A small sound classifier, trained from scratch: 4.01M parameters.
Rows from block 5 of a small sound classifier, named by matrix and row number. Rows with one number belong to one channel. Each number is 128 + 24 x the weight over its row's rms, rounded and kept within 0 to 255. All counts start at 0. Numbers have three digits each. After the name is the row's rms in percent of the matrix's.
After each channel's rows are labels from the 100 clips, of 14976, where the channel reaches its highest value: "band" is the frequency band that holds the peak. Only what is clearly more common there than usual is listed. The data: acted Russian speech (Dusha).
# convs0: first 3x3 conv (model.blocks.5.convs.0.weight, 96x96x3x3, standardized in use, each kernel summed), inputs 0-47
# convs1: second 3x3 conv (model.blocks.5.convs.1.weight, 96x96x3x3, standardized in use, transposed, each kernel summed), outputs 0-47

convs0.46 082:139133145145102109143145150110090097108104129105115108119093129142116124135122128145147094161156087113140160072116111118159136109150130109141129
convs1.46 064:117150121127145124155137104114110109182154089133081167125083144122110138134156091142101154100155107129095121153147121090157123093128144119139147
band: 500 to 1000 Hz; 0 to 250 Hz

convs0.15 078:111089137105134121136126136090119136076144123104097087125081154161107147161090113130143116139105109153105112149074104077118153108073100101085145
convs1.15 095:181088105101114093120130134141151136137093102073131125114126129144142111080107134114144127148079135108168133125089187156141151099144159123083172
band: 500 to 1000 Hz

convs0.37 101:124071123097147130136078127088134126115125115153082148088086136120092159151158132078142152114115109146141100132142077088135139160167149101119128
convs1.37 116:090136111133065133086140148153143137107151124139149118136151156118137112153123146144108150113151115149126100116093139124157142124133089138166074
band: 500 to 1000 Hz

convs0.25 101:141104153115124141123116107116111120129097117123111147079099131095102122155112128109169148113116101121129091120125130102156176165125148090143127
convs1.25 106:084114108107175123168109079155115121115121164140148113166139132151163130130152144089147147151117103126100118139119141148126152156098115162124113
band: 500 to 1000 Hz

convs0.72 107:137085151113137137131095119101130139132149115119105140112093155111094152170124132085161123110117119160152105146109093099170181159179125096115138
convs1.72 086:128098112107119127137112131164141132142148153124165135144152151149176095137146142096132133122121127143148118128122172154102171148103113174127124
band: 500 to 1000 Hz; 250 to 500 Hz

convs0.95 102:141108201123135099133088135121142136128122097110102124103115144124101142144117100097153113110111129127133128132097106123159159133131104101118141
convs1.95 103:131117137109135131159059113117094133143128154132134116156134141170116174114142105093134105162097122137146184122136115145104133123103142125102156
band: 0 to 250 Hz

convs0.71 112:116090163104131119115103116110141169119172112118112119100109173130106110187125106108168122109101136177089096167095101087139151134108101102102138
convs1.71 093:178098103094112121160104122142120130138089128114148152140157134150136125119120112117155106150082136120160150123095171160119138081113181131090173
band: 250 to 500 Hz

convs0.44 050:138115094111118128147092154128160101137125107170089132115105090128124174150174149113150133088136164126161133142160093100134158155127144124136118
convs1.44 102:110125126122126135096130133123161124114158124101149139119132130114119086163108134124086154159146158128128137138101143126155107160149139115129151
band: 500 to 1000 Hz

convs0.31 040:107142187146104083171120160119137103118144133126108122140097117157131115160157122166103119131155151097129143124174123126121143110136133124148095
convs1.31 060:131173124140119110117155118093162162115121107146105132104099125107108107155118112150080129110153147118115084097152127099137108115158135123153137
band: 500 to 1000 Hz

convs0.20 146:128157136146102109127143124163118113142108141133142117132148133122141109100127119137114111128150118105135155103147141158118094095115117141152112
convs1.20 092:132149139174160127151147123108115096131142108128095120085117091086094136113120144157152116114166130109133130154139086103135104127135115088114113
band: 500 to 1000 Hz

convs0.41 092:141099149118143153151112142106128141112144109123097127119101144136103158148113145105150110121111131151155116136086065103157171121125132108104178
convs1.41 118:104108112090147163144094103142092122146135166119149149171149153158155126139174125080150126171111148147126141117124146151131124122110150162094131
band: 500 to 1000 Hz; 250 to 500 Hz

convs0.22 162:123149137145098111118139120155125119147128142116140124128141140132140095117134119139114105133150123118129157112137134144112087099127116138156107
convs1.22 090:124165161165154121157171136102107111129136105149099118082118090075097143133132131174139108094162124104133120139149091103139093113146116097134120
band: 500 to 1000 Hz

convs0.0 106:140101200120134105131087129111141145128130096115103128099111148119099147152115101092149114102113133136132122142103108114151162134127104096112143
convs1.0 106:118111132104131147150060091121101132124121152134134120156133146177117167115135102092131103168095132136147181123137116145103135123098143127104161
band: 0 to 250 Hz

convs0.50 095:133111187120133104148091143121134133117107098117090117114110146133108158139105109101151102112117121128151142122090092121157152129120110107115161
convs1.50 106:146120141109118154156064103123094142132122157113143128163142147161120167112137118097126101167101117145138189109140115152112126120117139130099149
band: 0 to 250 Hz

convs0.13 046:133106116115122128132113112094118126131141133153105147090086104108090171139142127098143146117127117122175123141154110102177176151187134091114119
convs1.13 094:091125121115154165113116156147126122127150149114156105145166139127146097170133147107123101154126153135121119117137146153113142167102113156115111
band: 500 to 1000 Hz

convs0.75 092:111090143103129131123124132088122149090158121103101097113082163148097137173101113126155111132104114166104105154084104072133158116087100096088139
convs1.75 087:178087097095107105135120136141145140129090113082133128130132136152147116096118137110143123146079139115149134117083187161135151097135161133086151
band: 500 to 1000 Hz; 250 to 500 Hz

convs0.74 040:148095102143159113135077169091164136134137090150098125126089135121097179147161120102124137085132132182140121144166118086120137155115130097111143
convs1.74 140:130107139131093120072137168115167139139137117115120135102101132125118104146097140125067152144129156127138152128105133123163104147157142105142134
band: 250 to 500 Hz; 500 to 1000 Hz

convs0.73 104:127100172109130126129097112094129155137145114131099147108101165101087147167122134088164131113127110161159127147126098099185163157183139087117141
convs1.73 082:157092103111100128151109110168125140143141157135164149151163143142161099125111099109125129097130103144156126122123161163087179129078130166142151
band: 250 to 500 Hz; 0 to 250 Hz

convs0.34 095:128095162113139132137098113093127146128140116126104146110097154098088164164116137088156128108121110152157113143124105101171178158183136086116134
convs1.34 086:156095117118080118128125124171140141101147149113156132138153147145164090129136151115117130103131112143138112122133162148102183129100104168136141
band: 250 to 500 Hz; 500 to 1000 Hz

convs0.42 065:120133152133114093136067111140177146150155098169122155115140124097122128164154121097130138075127162132136141153180123118138132162136136122144117
convs1.42 106:137124133128116130113133140119167155090134126209132128113105148127117084142107118124063152151160160141131142118127135119156103128151146116149143
band: 500 to 1000 Hz

convs0.90 113:137097144114151140133107117094128146135128106118104148105095154100079148153095147094151130121125097161141103140114109091177169167165160076121149
convs1.90 080:127096104120087151138127122170126149108152171143163142149144155148173119128141155105140156117153097159123113107109143158119149149097087171142121
band: 500 to 1000 Hz

convs0.49 181:124160134148110112121139116168129124144126139127146125137158137124147099108127117137108111128145129117127155115147141159105086102107116143154109
convs1.49 118:125157139180156132151160140111126112120124107135097100083125096075099144109130142171149119104164130115126122142140089102127102140141107093121101
band: 500 to 1000 Hz

convs0.67 061:137101131100133153150128137097124135100134120132089128112086123144107170140122156111148117123117133140159112123091068089149164125110137106094167
convs1.67 116:100116114098151170137092114135104113133144174127151130160159143142149114151182138086150123172122164134122136121126146148125117132119131154092120
band: 500 to 1000 Hz

convs0.9 115:135091167110143134132087118103136157134151107127104139104103162108092143172121129082169126104118121162147107154116093098168167160160130095117142
convs1.9 088:133091113107111135140105115163142125125148169139162145149167140161170111126136123093150129115119124139153125123124159162097172127095116167138140
band: 500 to 1000 Hz; 250 to 500 Hz

convs0.64 091:147095112122152151162124159101141122115108119129100106127103142149106180135126150126139114142135129153148117134102104102131164149138144107123156
convs1.64 087:150131119099098128123131117143113136198142116092134191176143157154141135118096074109124151138117106167131116136106159140148145117122149152125169
band: 500 to 1000 Hz

convs0.28 088:139114135123131131131073094138176157157162108137147145109146147086122105160139115085143127072105161157126107155128132120113131171112116124147134
convs1.28 102:105130131118152132152129089125152155134096145128112146142093153171133122132115081111095152148121134154136130109140127119182107108164191141146142
band: 500 to 1000 Hz; 0 to 250 Hz

convs0.1 046:086091147109151095125111118098153114106192131090111100108090116138118120165188099111130101121118143127091091152125077096127159115158097120100059
convs1.1 106:173128129105092109124137136123157144139110110122126145119147121107120096118106090131104089111099155108159111099117161140098160104138166128109156
band: 250 to 500 Hz; 500 to 1000 Hz

convs0.69 122:135098179117130122115090108119151159136163113129119139094125151100107092178124107094164139096103149154092095164110116107149153154135117105118131
convs1.69 117:132115120115145131177083094117104125141102145152127138131139134160115157120129103111156093157096134130142177123128128142103122095096172118105168
band: 0 to 250 Hz

convs0.92 072:130131157148129106145116156149119113139089108134116116129138137131129119116104136113169117121143119124143139104129128135150130142112121124141156
convs1.92 075:141132148141168125161086145108110110141143138122118123143124120136106175113151107116141101131135124142140180138152095122096126169089124100110153
band: 0 to 250 Hz

convs0.10 073:120099133111127118137070131099146141122127103164094145105094117125105164166156134092146151083119142150126102144149113088137154168126149103114121
convs1.10 137:132105122103147128112118162134146130104158134171161143129137142131130079153123153107080160159149156122111134146112145139128116144112130135121118
band: 500 to 1000 Hz; 250 to 500 Hz

convs0.16 101:138091161109136148108105110100127164122154104113102141100092167110093126176113125100163138119101113169117091160112109089162163150134132090111150
convs1.16 080:140082112103138131163111115177112137124140151108162132160157135169169135117154143096139128133125090140151156131094156178103151134083120171116123
band: 250 to 500 Hz; 500 to 1000 Hz

convs0.5 118:138097157105138148122104111098123144124135115119095132100085162110087141163116131100167129122114101159141107141115097091186167149159148086112148
convs1.5 077:141093107114097135138118123169115135129152160108174143156158139156180134119143131097151138122139093147137130118115146163096155145091095177136114
band: 250 to 500 Hz

convs0.17 071:110090146093135110136095126089134144106171133142073110094087148136095147169188112102144138119115116152127122156138071088118119121131109099109123
convs1.17 096:134121102121067122098130153141153133173121098101147131123158145115116102135099135150113124135124137113121132100081157134173146058154157121160098
band: 500 to 1000 Hz; 250 to 500 Hz

convs0.87 050:098127170141154105144113123106168140134188117151120135132113125129129111161137124133107140104130172117109099173183118110105156142129132122125091
convs1.87 087:137156154128109105116140116103164164096114122158111134108104125117112112139105095137073115132126149125139098097147130114120120111156148126133124
band: 500 to 1000 Hz; 250 to 500 Hz

convs0.58 163:125158138147108108126141124164123118139116139136140120135153137127144106105128119139114112129152124114130154108148136156111090097106120142153113
convs1.58 103:130149131173161136142152136113121100126128109127096116087122095076098135109131146164153127106164134109133130155136091104138101128142107090116107
band: 500 to 1000 Hz

convs0.93 129:138093120101160154145129129086138117086117128108110130129079139133106160152129144129162135139111117152117097130092111081126169168120150102104146
convs1.93 097:147105143107108134119125173167110109132169129153153138146145115155172135125146154097131170148122096130121108142102149162132136163128081165096135
band: 500 to 1000 Hz

convs0.88 128:135108140114123147112125108101094116124092131121108148100086135106095123146108139116161149139129080121142104116141131100180168149163160092129130
convs1.88 108:145122123125132115142116116169099139138146159125170125174168131145172147111139129108144131112143080155128124122133128161083159167087084179126117
band: 500 to 1000 Hz

convs0.39 063:137100139128134123151079160089150128130135107159089155119098125099090160169142147115149160104148143152137109143169118083150157162151156094120139
convs1.39 096:120110123127063155103124179125157146134137132175136128108119156126123087166106138125055152149143154134121135135110145123161092134142148112134116
band: 500 to 1000 Hz; 0 to 250 Hz

convs0.66 053:152103134146133122129073150118169171166159081109125136135121153106110107165158128097136110098121140174123110146124126101099121152089102113140135
convs1.66 096:129101141135098124091149156104175154151100121122101125098076147148123124142115115123082148134111154140091143111104137106178086131176175104162129
band: 250 to 500 Hz; 500 to 1000 Hz

convs0.23 046:147103109133160116139076166109165140150145083138103120132097142126106178164169127094129131084133140178133120149163117091119139152106118103116142
convs1.23 128:136107140131093131069137162109174137141135113085113140097095135128117105147092148123073154144125158127091148126108137119165099143162147103141121
band: 250 to 500 Hz; 500 to 1000 Hz

convs0.70 068:117098123109124118137072137101150136120122107166091147108095112124107167164155137095146153084124145147124100137147120088134152169123150110113119
convs1.70 143:126111121107143143111124135129147129100162124179155144124130142125128079153120155111075164156150153121072135151111145133132113149118129130119124
band: 500 to 1000 Hz; 250 to 500 Hz

convs0.6 108:128104166109130133124107116096116148127128116138092152104098159100084142162118139099160143124135094154151121134137100096186154160184158083122141
convs1.6 086:167104095115103120151116102168122137143139169138169157154161143136158113123109118113135129096148092151154125123125148160074162135079114167147138
band: 500 to 1000 Hz

convs0.56 087:121143111139095129125159139113068074110071146121113105115091115142124135108121139149137119151158082093142134088129134120153131083148140116144107
convs1.56 079:151174155132149109159145092107090117142169094131122177133141113101095137134135097160125113092152103118121108151167124117122111093127133114120157
band: 500 to 1000 Hz

convs0.52 142:135105141107133150116127118100097117118096124115100132098082138126098128154118138121165139144127083126134100126123120086182164145150157086128140
convs1.52 118:134114125124132134146108116174098128145149162139169132173171126145177151109142124104150141120141082153130134122119128165096147162097094178129126
band: 500 to 1000 Hz

convs0.85 144:144105127108148132153123152106131113099096120105086118131092138156114167139131142132145107149135116144139115115081076101155150149144147116112163
convs1.85 118:145130130119110109106123105159105126090137152109147157150130128151168135128114138110122181126123075150138097154105149146135123149129083173121127
band: 500 to 1000 Hz

convs0.47 113:127092173104127123122090120104140159123160113123103127090103157111100112185133115095168125102112136161106092153103103090153152148142121098113131
convs1.47 111:151105112111155151185090106132104118134109138125139140128150132157126137135137107113154093156103150122162172133121138150109115082102187132103180
band: 250 to 500 Hz; 0 to 250 Hz

convs0.86 096:161142106146101140149133157139088075137071124130114117126094092141138123095122164137152107130154098082155154082114121124161129100133147136143144
convs1.86 077:145157176123175140184116098121073100145136157113127120159120078125128168154128114128115120111148091094119139144173102128120108127114139138126132
band: 250 to 500 Hz

convs0.11 062:125122158127161113148106172130139140129128102178098145124118135153118157139150133119152139124131133139137144148131090125137135132096123126118187
convs1.11 062:140119137115103099105082127115113142162135150097142122156119135133117139144148098116126088145095130133171166132099135126117120126130151115121118
band: 0 to 250 Hz; 500 to 1000 Hz

convs0.60 131:137103142112126145115126116095097114118098127115098139101083136121094136150120138121159141146134078125146103118131114090187165146166157087124136
convs1.60 106:137115123130119121131117147174103137124146165132165127166164131148181144112143132107145132112139080156139122118125127157090161162090078183131127
band: 500 to 1000 Hz

convs0.61 112:121118144122113124121147125104076095097062144093113109117093128136118132127112118146145116156144076107133132096104124112177142123167138109130127
convs1.61 111:156141109111122080150134091151082132130133109123134190160139142128139154118142101143126127094128077143119121131151137145126122108107150160120150
band: 500 to 1000 Hz

convs0.53 091:160140135143100137150137150152098083150081131102131109125110115128133122109120146129147080124140102095167157088110127139145144112125119136149147
convs1.53 081:130159177135181128185134111122084099127137150134115119153117076113131177131119097139125120111140092106121126138154106126122121137119143132131115
band: 0 to 250 Hz; 250 to 500 Hz

convs0.79 130:150103159135143140129081103140156162169159105120156158118151153077116071139121123082144135082093153147113096158124142129116135155134113118145139
convs1.79 138:110144132120152122162117092121129157150083160106115135155103152175137158125156084118134126123096114160121105105157125115153114089156172148152138
band: 500 to 1000 Hz; 250 to 500 Hz

convs0.83 100:144090153118136139139097117108132147136146111121112147118101147103094156159108142086147122110113121151156106141111099112173184143182131099113149
convs1.83 091:128104125094111132136101112155135128153161156110161133159152154161162099138148142087133115144116134145161117125130159159099158152096113167117143
band: 250 to 500 Hz; 500 to 1000 Hz

convs0.91 115:129102143110131144111118105098105126103119121113099140097082136121097122159120130117168154138113082131124098133132114088183168152154151086117132
convs1.91 089:140101119108128111145119108159111141159167151104165131167157139159165139105146139099143129123137088151106128124114145168093160162090099169122112
band: 250 to 500 Hz

convs0.76 109:126161143151115106133142134165110112141092135144136118134150132120142117094115126140120110125154111103147162098146143160127105107111128143157128
convs1.76 069:128153140173158141151119115093123103160139120127096122090108110095088140124127134143138113126171146125141136142157083096123117139116114083102119
band: 500 to 1000 Hz

convs0.26 113:154102161124140134127081115143171163167167108093148127118144169103119090149148097082143092080100154168122108149095121126116124156118088124140142
convs1.26 118:108128141128147137137149093103153152108065135142096141135090140160128157112122067123130136121096138148129131098132122108163110107173190123149156
band: 500 to 1000 Hz; 250 to 500 Hz

convs0.57 136:134106120115155148148122165106140126100116112125086122141095157164117170147119151137147112149136119169139121132085083095134133153115154114111172
convs1.57 109:126105127097120120137107124153104130116143139118148160157132164178169153114134118086142160152096105167157132140095170154141127142131120168097135
band: 500 to 1000 Hz; 250 to 500 Hz

convs0.27 071:139130135153139101132099132150175147155181113106148137140151130128141089134138110122115115109126174139109141144127135138069106133072097140153128
convs1.27 073:132138131138151152130162181118149156142097146153126101114100123120127137140122117144113153110132114134065093130120141111189080115178152116149087
band: 500 to 1000 Hz

convs0.77 078:139094133102135157145123137102125138107139123132090121108088137150107163151122151112158118123116129151153105134093072088157166131125142108097169
convs1.77 117:103112112095156166141088112139103112134147174116159140165163144144150118143164145084157125173121155138104134123120151153124114130117133155095127
band: 500 to 1000 Hz

convs0.51 067:155106149151125113132082152128176176169178103097142138140138164101113087160138107102127111112124152173136130148126119117097114144116090117144146
convs1.51 091:108115143135133113124146144106165160150090137151099117114076139162125152125123117122101135129103138143111143104119132109181087123183175110167109
band: 250 to 500 Hz; 500 to 1000 Hz

convs0.33 107:139094136104134145127123130088114136114127112113093132112078145133092158157123150114167127137122101152142100137101097080177172143161148094106158
convs1.33 087:112102118122130113126121142182106117123155161135171129151170125142181131132155159104148148131139103133121114124100146171116140149099091180116088
band: 500 to 1000 Hz

convs0.12 061:105142146120121098156149145126112085107113148122094113107115122156137128151157124151163114141162111118134148097125103130139117122139126123142111
convs1.12 053:143149121120127098135134131112142087168144104120116169120114107098092105161111104144114134129128142083126106151107145106178102089166163086137131
band: 500 to 1000 Hz

convs0.35 120:140107129111123153113126102101091108120093131112117148100089128105101118145111139116169151134120084118140102117134138096170167150150154092133134
convs1.35 119:140121128116156115152109112172090124171154155117170123176172127153166144116147130101145132119137084141113131137130130163090150162090099177115116
band: 500 to 1000 Hz; 250 to 500 Hz

convs0.21 076:145099117127149139158113164086130109095104116112102121132072112143114166138127145129137135124122135128117100131110122096128167142127147114114145
convs1.21 092:146113122118132129104138169137144121102179106146131131103111124146134109127145184114097162148138117110130122171127144128140130167121098133105129
band: 250 to 500 Hz

convs0.65 105:116093172105127110126093121110140167117167112116104121094109164127103118185138110100167116106107132168102098154095093090148153143123110100112135
convs1.65 076:155097101099138092167112090140115127136075112099147143126151134152127119125117115123148105144099146118153177128106161155114131070105183132101176
band: 250 to 500 Hz

convs0.7 090:133087115109129138143073130090165136116134106144116142107105124110100165170140144090142144092109151164130093134121125089119146176130144101114129
convs1.7 109:109109118103141162117118079139135126116154131143148135135122150159135109132143146106113167157123133131110121154117158136138121129114122139115136
band: 500 to 1000 Hz; 250 to 500 Hz

convs0.89 088:132097116112155138149092134128167121110118121120104122121109117137133149158170121104146114087114166161109098141108117109115154190100135142118117
convs1.89 102:140106132102144118123134108124151128090145110191145132134112137139131098127102135108091194147127120125090119153089166135134136152111147123108170
band: 250 to 500 Hz; 500 to 1000 Hz

convs0.32 107:136101134110117149111118106103102119128106128120105155099086136103097120154121138103173152127121092130144098122137125093171169156166154093125131
convs1.32 097:135112120118151124141112102176100130166159158119169123174169127151174138123146126099143134120137091144114130130123134163087156163083103183121113
band: 500 to 1000 Hz; 250 to 500 Hz

convs0.4 088:117102121108134124143075127106153135118119113165095153105101126125108158171157141099148155086122143160128094141138121089130151182121157107121122
convs1.4 127:121104121101145135115119141139139122085160135158161139135136143140138087151138158103099177154138139130111129161105152136133124140113121140118126
band: 500 to 1000 Hz; 250 to 500 Hz

convs0.62 058:122112162110138111124093143095150159116149100192088153102112129126088148147142122113135170119114138130119121157171103090140127135110144082092152
convs1.62 080:140139108134068147098116174142151137129108115104145137141162143107116105137120131149106092160118142130105132105089125134140145087131155117140125
band: 500 to 1000 Hz

convs0.55 173:130154130147111113121141116169130122147126139114153123135159139122143100107122115134112102128139128116131157113133143161106099105109110142153113
convs1.55 124:125159149178160118145163139115123106117130113140094107094124087078104151107128132169149116102149116110127128156139088104124114136143105097120111
band: 500 to 1000 Hz

convs0.38 094:126104139108119127137100150081123121105109121150075137103072111131103164157155135120156136109140117136133116119136108080165155161161154099120124
convs1.38 121:130109116108160116151117145139118124064174135208164143135136140144131102148131126108083161143154124121109139152120138139122110137096136142113168
band: 250 to 500 Hz

convs0.18 056:084119161114125077105097093113161132115181116128111127109126117122122094163161090105114126101114147122087110144155097108129121132147106121113063
convs1.18 103:173126126122089120132138134129154162112113109130127144118140125103119099119120098145102092107112155123152126086115147137108152109139160120129142
band: 500 to 1000 Hz; 250 to 500 Hz

convs0.48 102:140103200118132103133088129113136139127118098106097121098107145114100133149109105096156112104111125129131122132098104115159162133129106096116142
convs1.48 115:133120139111130139162061109119090133132119157123134122153134139167116171113137115098133100169097124136129187117142113145104128117107141128099147
band: 0 to 250 Hz

convs0.80 118:142096143109135147127111123102118136123130110119097135104083155122096143168125144105178130127117106156137099141105098083177175148157148095116156
convs1.80 091:113084114115123135122118136182115116116156157155178138146176124146184130127151147096157153131130108130128135133097152168110147142100103175116107
band: 250 to 500 Hz

convs0.2 110:126163145149115104134140132161107120142097135144135117131150134121140113099110123138117108125150109107145161099148142164127107104110127139154130
convs1.2 072:133155137179146136152130115093123110153144116126090118086102112097089135123120138146135119120177139127130141141161081093128122131118112087106125
band: 500 to 1000 Hz

convs0.68 126:134096134108148146127116128096111138120113109115093133107083152120088147152107146108161129135123088153136102141106099086180165152155154082116157
convs1.68 088:115105118122111159135125127170112135140151165158167131155152139142176135125126160100151147134148098155097113111103140167117136159097087171126107
band: 500 to 1000 Hz

convs0.29 065:115134128125122120145131168087115155091118126148074105135079140149111189165131150152096125148159122148159151117164094109142140116147161109117142
convs1.29 105:147133109109089131099133132135147137134161117137133171146129149119131093143132135126094158128159141140096126130135135128131135156121101142131126
band: 500 to 1000 Hz; 250 to 500 Hz

convs0.78 060:116123108116125114160134158104155105095131154119079083139082104168140169146181126154088113129145146135146154122127091128091120107104130145114112
convs1.78 123:135146121128079131074144152101171133109131097122108132112096140123107095132103159128100161148151149125087106133134131102165119147149122106142103
band: 250 to 500 Hz

convs0.94 097:156109157137147121130085123141177170174175099102146130127144161097119078158130112096130112094112162170114108160110135120092129152100099125140144
convs1.94 091:101111147129138121118137115110171160116078141130109126119083143162129148121123092117110147125100136146145153108119140117178089117178183111154114
band: 500 to 1000 Hz; 250 to 500 Hz

convs0.3 064:132109134120117107153068142120180127136144115126107124109115133120121141185176122093139111084140150162152135138126119104127126178123126129145107
convs1.3 089:145110127117123172104123127116166152139107125127136135125098155138114104124056092112079177149134147144145156114112161120167100138158176109148140
band: 250 to 500 Hz

convs0.8 049:126119135109098131107115104106103116128130128139094147086096109111102171150155123108147155116120121115162111111161099106177173131189123093119105
convs1.8 100:100135117112131126107124132141130111119151131080134110140153119119145099173154150118121094152129154108120119124134132136106140172110118149109114
band: 250 to 500 Hz; 500 to 1000 Hz

convs0.54 136:142102148106134145120119112105109131124113113111102132094087146112092127161116135111169134130119092140138101135111113090183169151156150088127143
convs1.54 101:121104113122121119140114118174110133126147163141170136167161126144182149115135126097153154122145088148140129118109136164102146156092098180137110
band: 0 to 250 Hz; 500 to 1000 Hz

convs0.43 049:143094122141144105162111171113184128131183118104122123151121104162129116149160116130121094131135172137130144145100106106066111132088110132141128
convs1.43 080:102125128112131154106140191130161148134100157088139116130102136131136119149129124122100184125124118132083106126100161122192089122176151129146069
band: 500 to 1000 Hz

convs0.63 075:135142148154146110143121150162130114147098116135124127138149129130140117108120136119160116117145131117143144117133140157136132145104120138144152
convs1.63 076:129138157146163132158085133104110112137146139115126124141127116126105170110145105121149098129131119141147176142148100121099124172098125095108159
band: 0 to 250 Hz

convs0.19 116:138095149111125139120108113097114133123118117122096151101084148104088135157116136098163139126125094142148099123132108095181169154175153087121134
convs1.19 087:138106109123125125130119115175122140136142162148168128156164136148185131121145126101147133114139100149115123123130139161087164154087091186131104
band: 500 to 1000 Hz

convs0.24 044:080098142105145092121127117096133109108177139112110110103086110127115130171171109117136120125124128119098091153144090091148167117170111113104053
convs1.24 109:177133130110086103119138138127154148135125111117133149122154126104120095120107092136104081109107161114165119103124156142094158112137157126107152
band: 250 to 500 Hz; 500 to 1000 Hz

convs0.30 045:122125119115114140117111115094114128127123116148092169109101102115100177141152144118118170135127123111154104110189104107164157133190149089112124
convs1.30 108:105145110121125133112131153138137117145162134106127105139134122120141091175163167119102127140150138111113096133140121125114133182105103151128090
band: 500 to 1000 Hz; 250 to 500 Hz

convs0.81 127:132108134112125145115132115100093117118089136122100149103081132119100129144113142125162151146135077119140107116140122094179160145162164092123134
convs1.81 116:143127130128131125144125130171100139138149154125170124169171132143168141115151134117140121112142077156130120119136126163087156163092073177122119
band: 500 to 1000 Hz

convs0.45 051:087098138115123102131121128070110106098153137119086100103070102133102150146173114127116124124118116101119095131151101087145176097165112098097076
convs1.45 097:170137119102096101113141143133151141150137106109140151123160120109125086138117100134094095115122147104163114110130150142098152118127150137116151
band: 500 to 1000 Hz

convs0.14 085:134088125106122146121123122087114142128130122098104130113073144120084165150115146105153114136134091152156101140098104084178166149182139079110136
convs1.14 075:120108107113127143123119121159112141136151173132178135153153162138166108140125145101129147131162116164116108114117154167098136160088096172124119
band: 500 to 1000 Hz