config = dict(
    model='sound classifier',
    dataset='acted Russian speech (Dusha)',
    train_examples=26041,
    noise_aug=0.01,
    time_shift_ms=100,
    n_mels=64,
    hop_length=320,
    input='log_mel',
    spec_augment=True,
    win_length=512,
    targets=['emotion'],
    num_classes=4,
    arch='nf_resnet',
    norm='none_scaled_ws',
    hidden_act='silu',
    drop_path=0.05,
    depths=[4, 7, 7],
    kernel_size=3,
    stem='single',
    avg_pool_shortcut=False,
    widths=[64, 96, 144],
    residual_scale=0.1,
    label_smoothing=0.05,
    loss='cross_entropy',
    init='torch_default',
    residual_init='zero_last',
    optimizer='adamw',
    learning_rate=0.0041,
    beta1=0.9,
    beta2=0.95,
    eps=1e-08,
    max_grad_norm=1.0,
    max_steps=4400,
    batch_size=64,
    epochs=10.8,
    lr_schedule='linear',
    final_lr_fraction=0.01,
    warmup_steps=880,
    weight_decay=0.08,
)
Rows from block 5 of a small sound classifier, named by matrix and row number. Rows with one number belong to one channel. Each number is 128 + 24 x the weight over its row's rms, rounded and kept within 0 to 255. All counts start at 0.
After each channel's rows are labels from the 100 clips, of 14976, where the channel reaches its highest value: "responds to" is what is common among them. Only what is clearly more common there than usual is listed. The data: acted Russian speech (Dusha). In brackets: how many of the 100, against the usual share in percent.
# convs0: first 3x3 conv (model.blocks.5.convs.0.weight, 96x96x3x3, standardized in use, each kernel summed), inputs 48-95
# convs1: second 3x3 conv (model.blocks.5.convs.1.weight, 96x96x3x3, standardized in use, transposed, each kernel summed), outputs 48-95

convs0.66 [155  80 173 137 140 143 129  74  89 128 159 123 119 100 144  94 126 114 131 165  99 124 108 154 149 159  97 122 171 124 113 146 144 136 130 126 150 152 144 104 133 107 130 139 102 113  94 158]
convs1.66 [ 79  89 134  93 165 138 119 121 113 111 159 140 147 129  99 107 138 160 139 170  99 107 124 108 118 128 120 117 127 126 168 103 123 157 122 122  96 127 117 149  96 139 120 163 116 105 146 123]
responds to: emotion: angry (53 vs 18.5)

convs0.2 [118 108  26 134  99  80 102 138 100  96 117 118  82 112 106 134 118 138 144  99 140 119 133 100 140 107 146 105 122  41 136 111 126 123 126 105 105  81 120 159 119 152  98 117 123 108 139 102]
convs1.2 [135 106 104  86 120 169 151 100 117 128 144 123 120 122 136 170 150  97 159 122 122  99 112 191  96 141 151 107 120 129 114 131 119 153 128 186  83 150 108 115 141  83 148 148 115 160  97 135]
responds to: emotion: positive (54 vs 18.8)

convs0.3 [151  88 145 115 150 130 135  50  91 110 136 151 152  96 120  88 123 150 132 128 156  90 126 153 151 126  99 137 126 142 163  96 121  99 117 141 106 150 160 135 153 106 178 141 125 152 124 141]
convs1.3 [ 81  84 129 117 134 126 118  79 125  79 135 158 140 136 122 104 117 174 124 161  94 154 118 110 125 120 113 136 131 170 166 107 143 136 135 116 129 107 127 149 103 152 115 154 120 106 116 123]
responds to: emotion: angry (50 vs 18.5)

convs0.64 [133 138 141 110 177 152 188 139 150 138 100 173 169 120  87 105 154 119 140 108 126 103 171 177 146 141 121 100 132 168 122 174 170 156 142 149 170 152 164 103 121 107 147 122 132 158 151 130]
convs1.64 [137 112 174 157 119 132 101 155 130 115 103 115 152 136 134  91 123 161 115 114 153 173  69 131 146 131 125 153 114 117 125 121 148 124 118 142 174 141 151 122  79 121 161 101 139 128 136 137]
responds to: emotion: angry (46 vs 18.5)

convs0.35 [ 97 180 150  99 152 132 109 157 153 181  93 140 146 153  90 164 148 164 125  94 125 153 136 145 115 130 111 172 145 163 160 128 145 114 125 158 101 133 112  93 153 123 133 112 108 171 123 133]
convs1.35 [180 160 108 173 129 121 143 148 131 163 100 127 109 133 150 125 148 106 125 109 147 140 110 141 144 133 108 111 127 143  90 158  92  94 138 110 170 124 142 134 138 129 142  77 133 114 152 133]
responds to: emotion: positive (55 vs 18.8)

convs0.77 [119 155 146  99 149 167 176 141 140 151 102 163 172 144  96 115 158 143 139 117 133 104 154 173 119 147 124 149 143 171 148 150 158 121 139 172 154 171 125 112 152 120 143 111 131 160 126 150]
convs1.77 [144 164 135 195 104 126 116 116 168 145  76 154 135 112 102  99 107 154 133 108 103 140 146 113 139 135 101 107 106 136 134 148 145  81 129  84 147  94 161 151 127 110 124 115 139 114 134 162]
responds to: emotion: positive (59 vs 18.8)

convs0.55 [138  96  28 137  80  77  98 125 109 107 129 101  55 120 129 139 121 121 127 120 147 124 119  91 140 104 137 117 122  51 122 103 126 128 124 106 110  72 112 157 121 146 113 136 128 105 142 114]
convs1.55 [143  88 122  82 129 167 150 127 126 145 149 122 127 137 146 162 144  74 139 117 152 106 121 185 119 157 178 122 134 143  91 128 124 141 138 179 107 180 123 101 139 104 144 119 122 154 130 124]
responds to: emotion: positive (51 vs 18.8)

convs0.94 [154  92 137 137 137 137  99  75  93 122 164 117 110 102 159 104 135 138 127 168 112 129 105 151 153 156 102 133 160 106 142 115 140 142 132 136 145 132 128 105 134 115 143 149  99 114 102 151]
convs1.94 [ 93  80 134 107 171 132 131 130 131 105 184 107 186 139 110 110  89 132 124 182 113  98 130 129 142 125 113 159 134 111 147 131 105 150 146 136 115 147 137 136  93 150 155 154 128 120 151 128]
responds to: emotion: angry (52 vs 18.5)

convs0.15 [119 119 148 123 151 147 140 151 122 146 109 109 141 139 115 111 162 131  97 129 143 118 146 149  95 163 124 122 142 171 149 158 140 103 135  95 181 101 129 126 119 124 121  96 110 128 126 144]
convs1.15 [145 126 115 124 159 102 133 106 113 117 138 115 114 134 152  95 147  91 122 133 111 104 151 114 136  88 100 109 101 131  92 166 151 115 106 141 100 124 140 137 157 159 127 115 132 119 100 105]
responds to: emotion: angry (48 vs 18.5)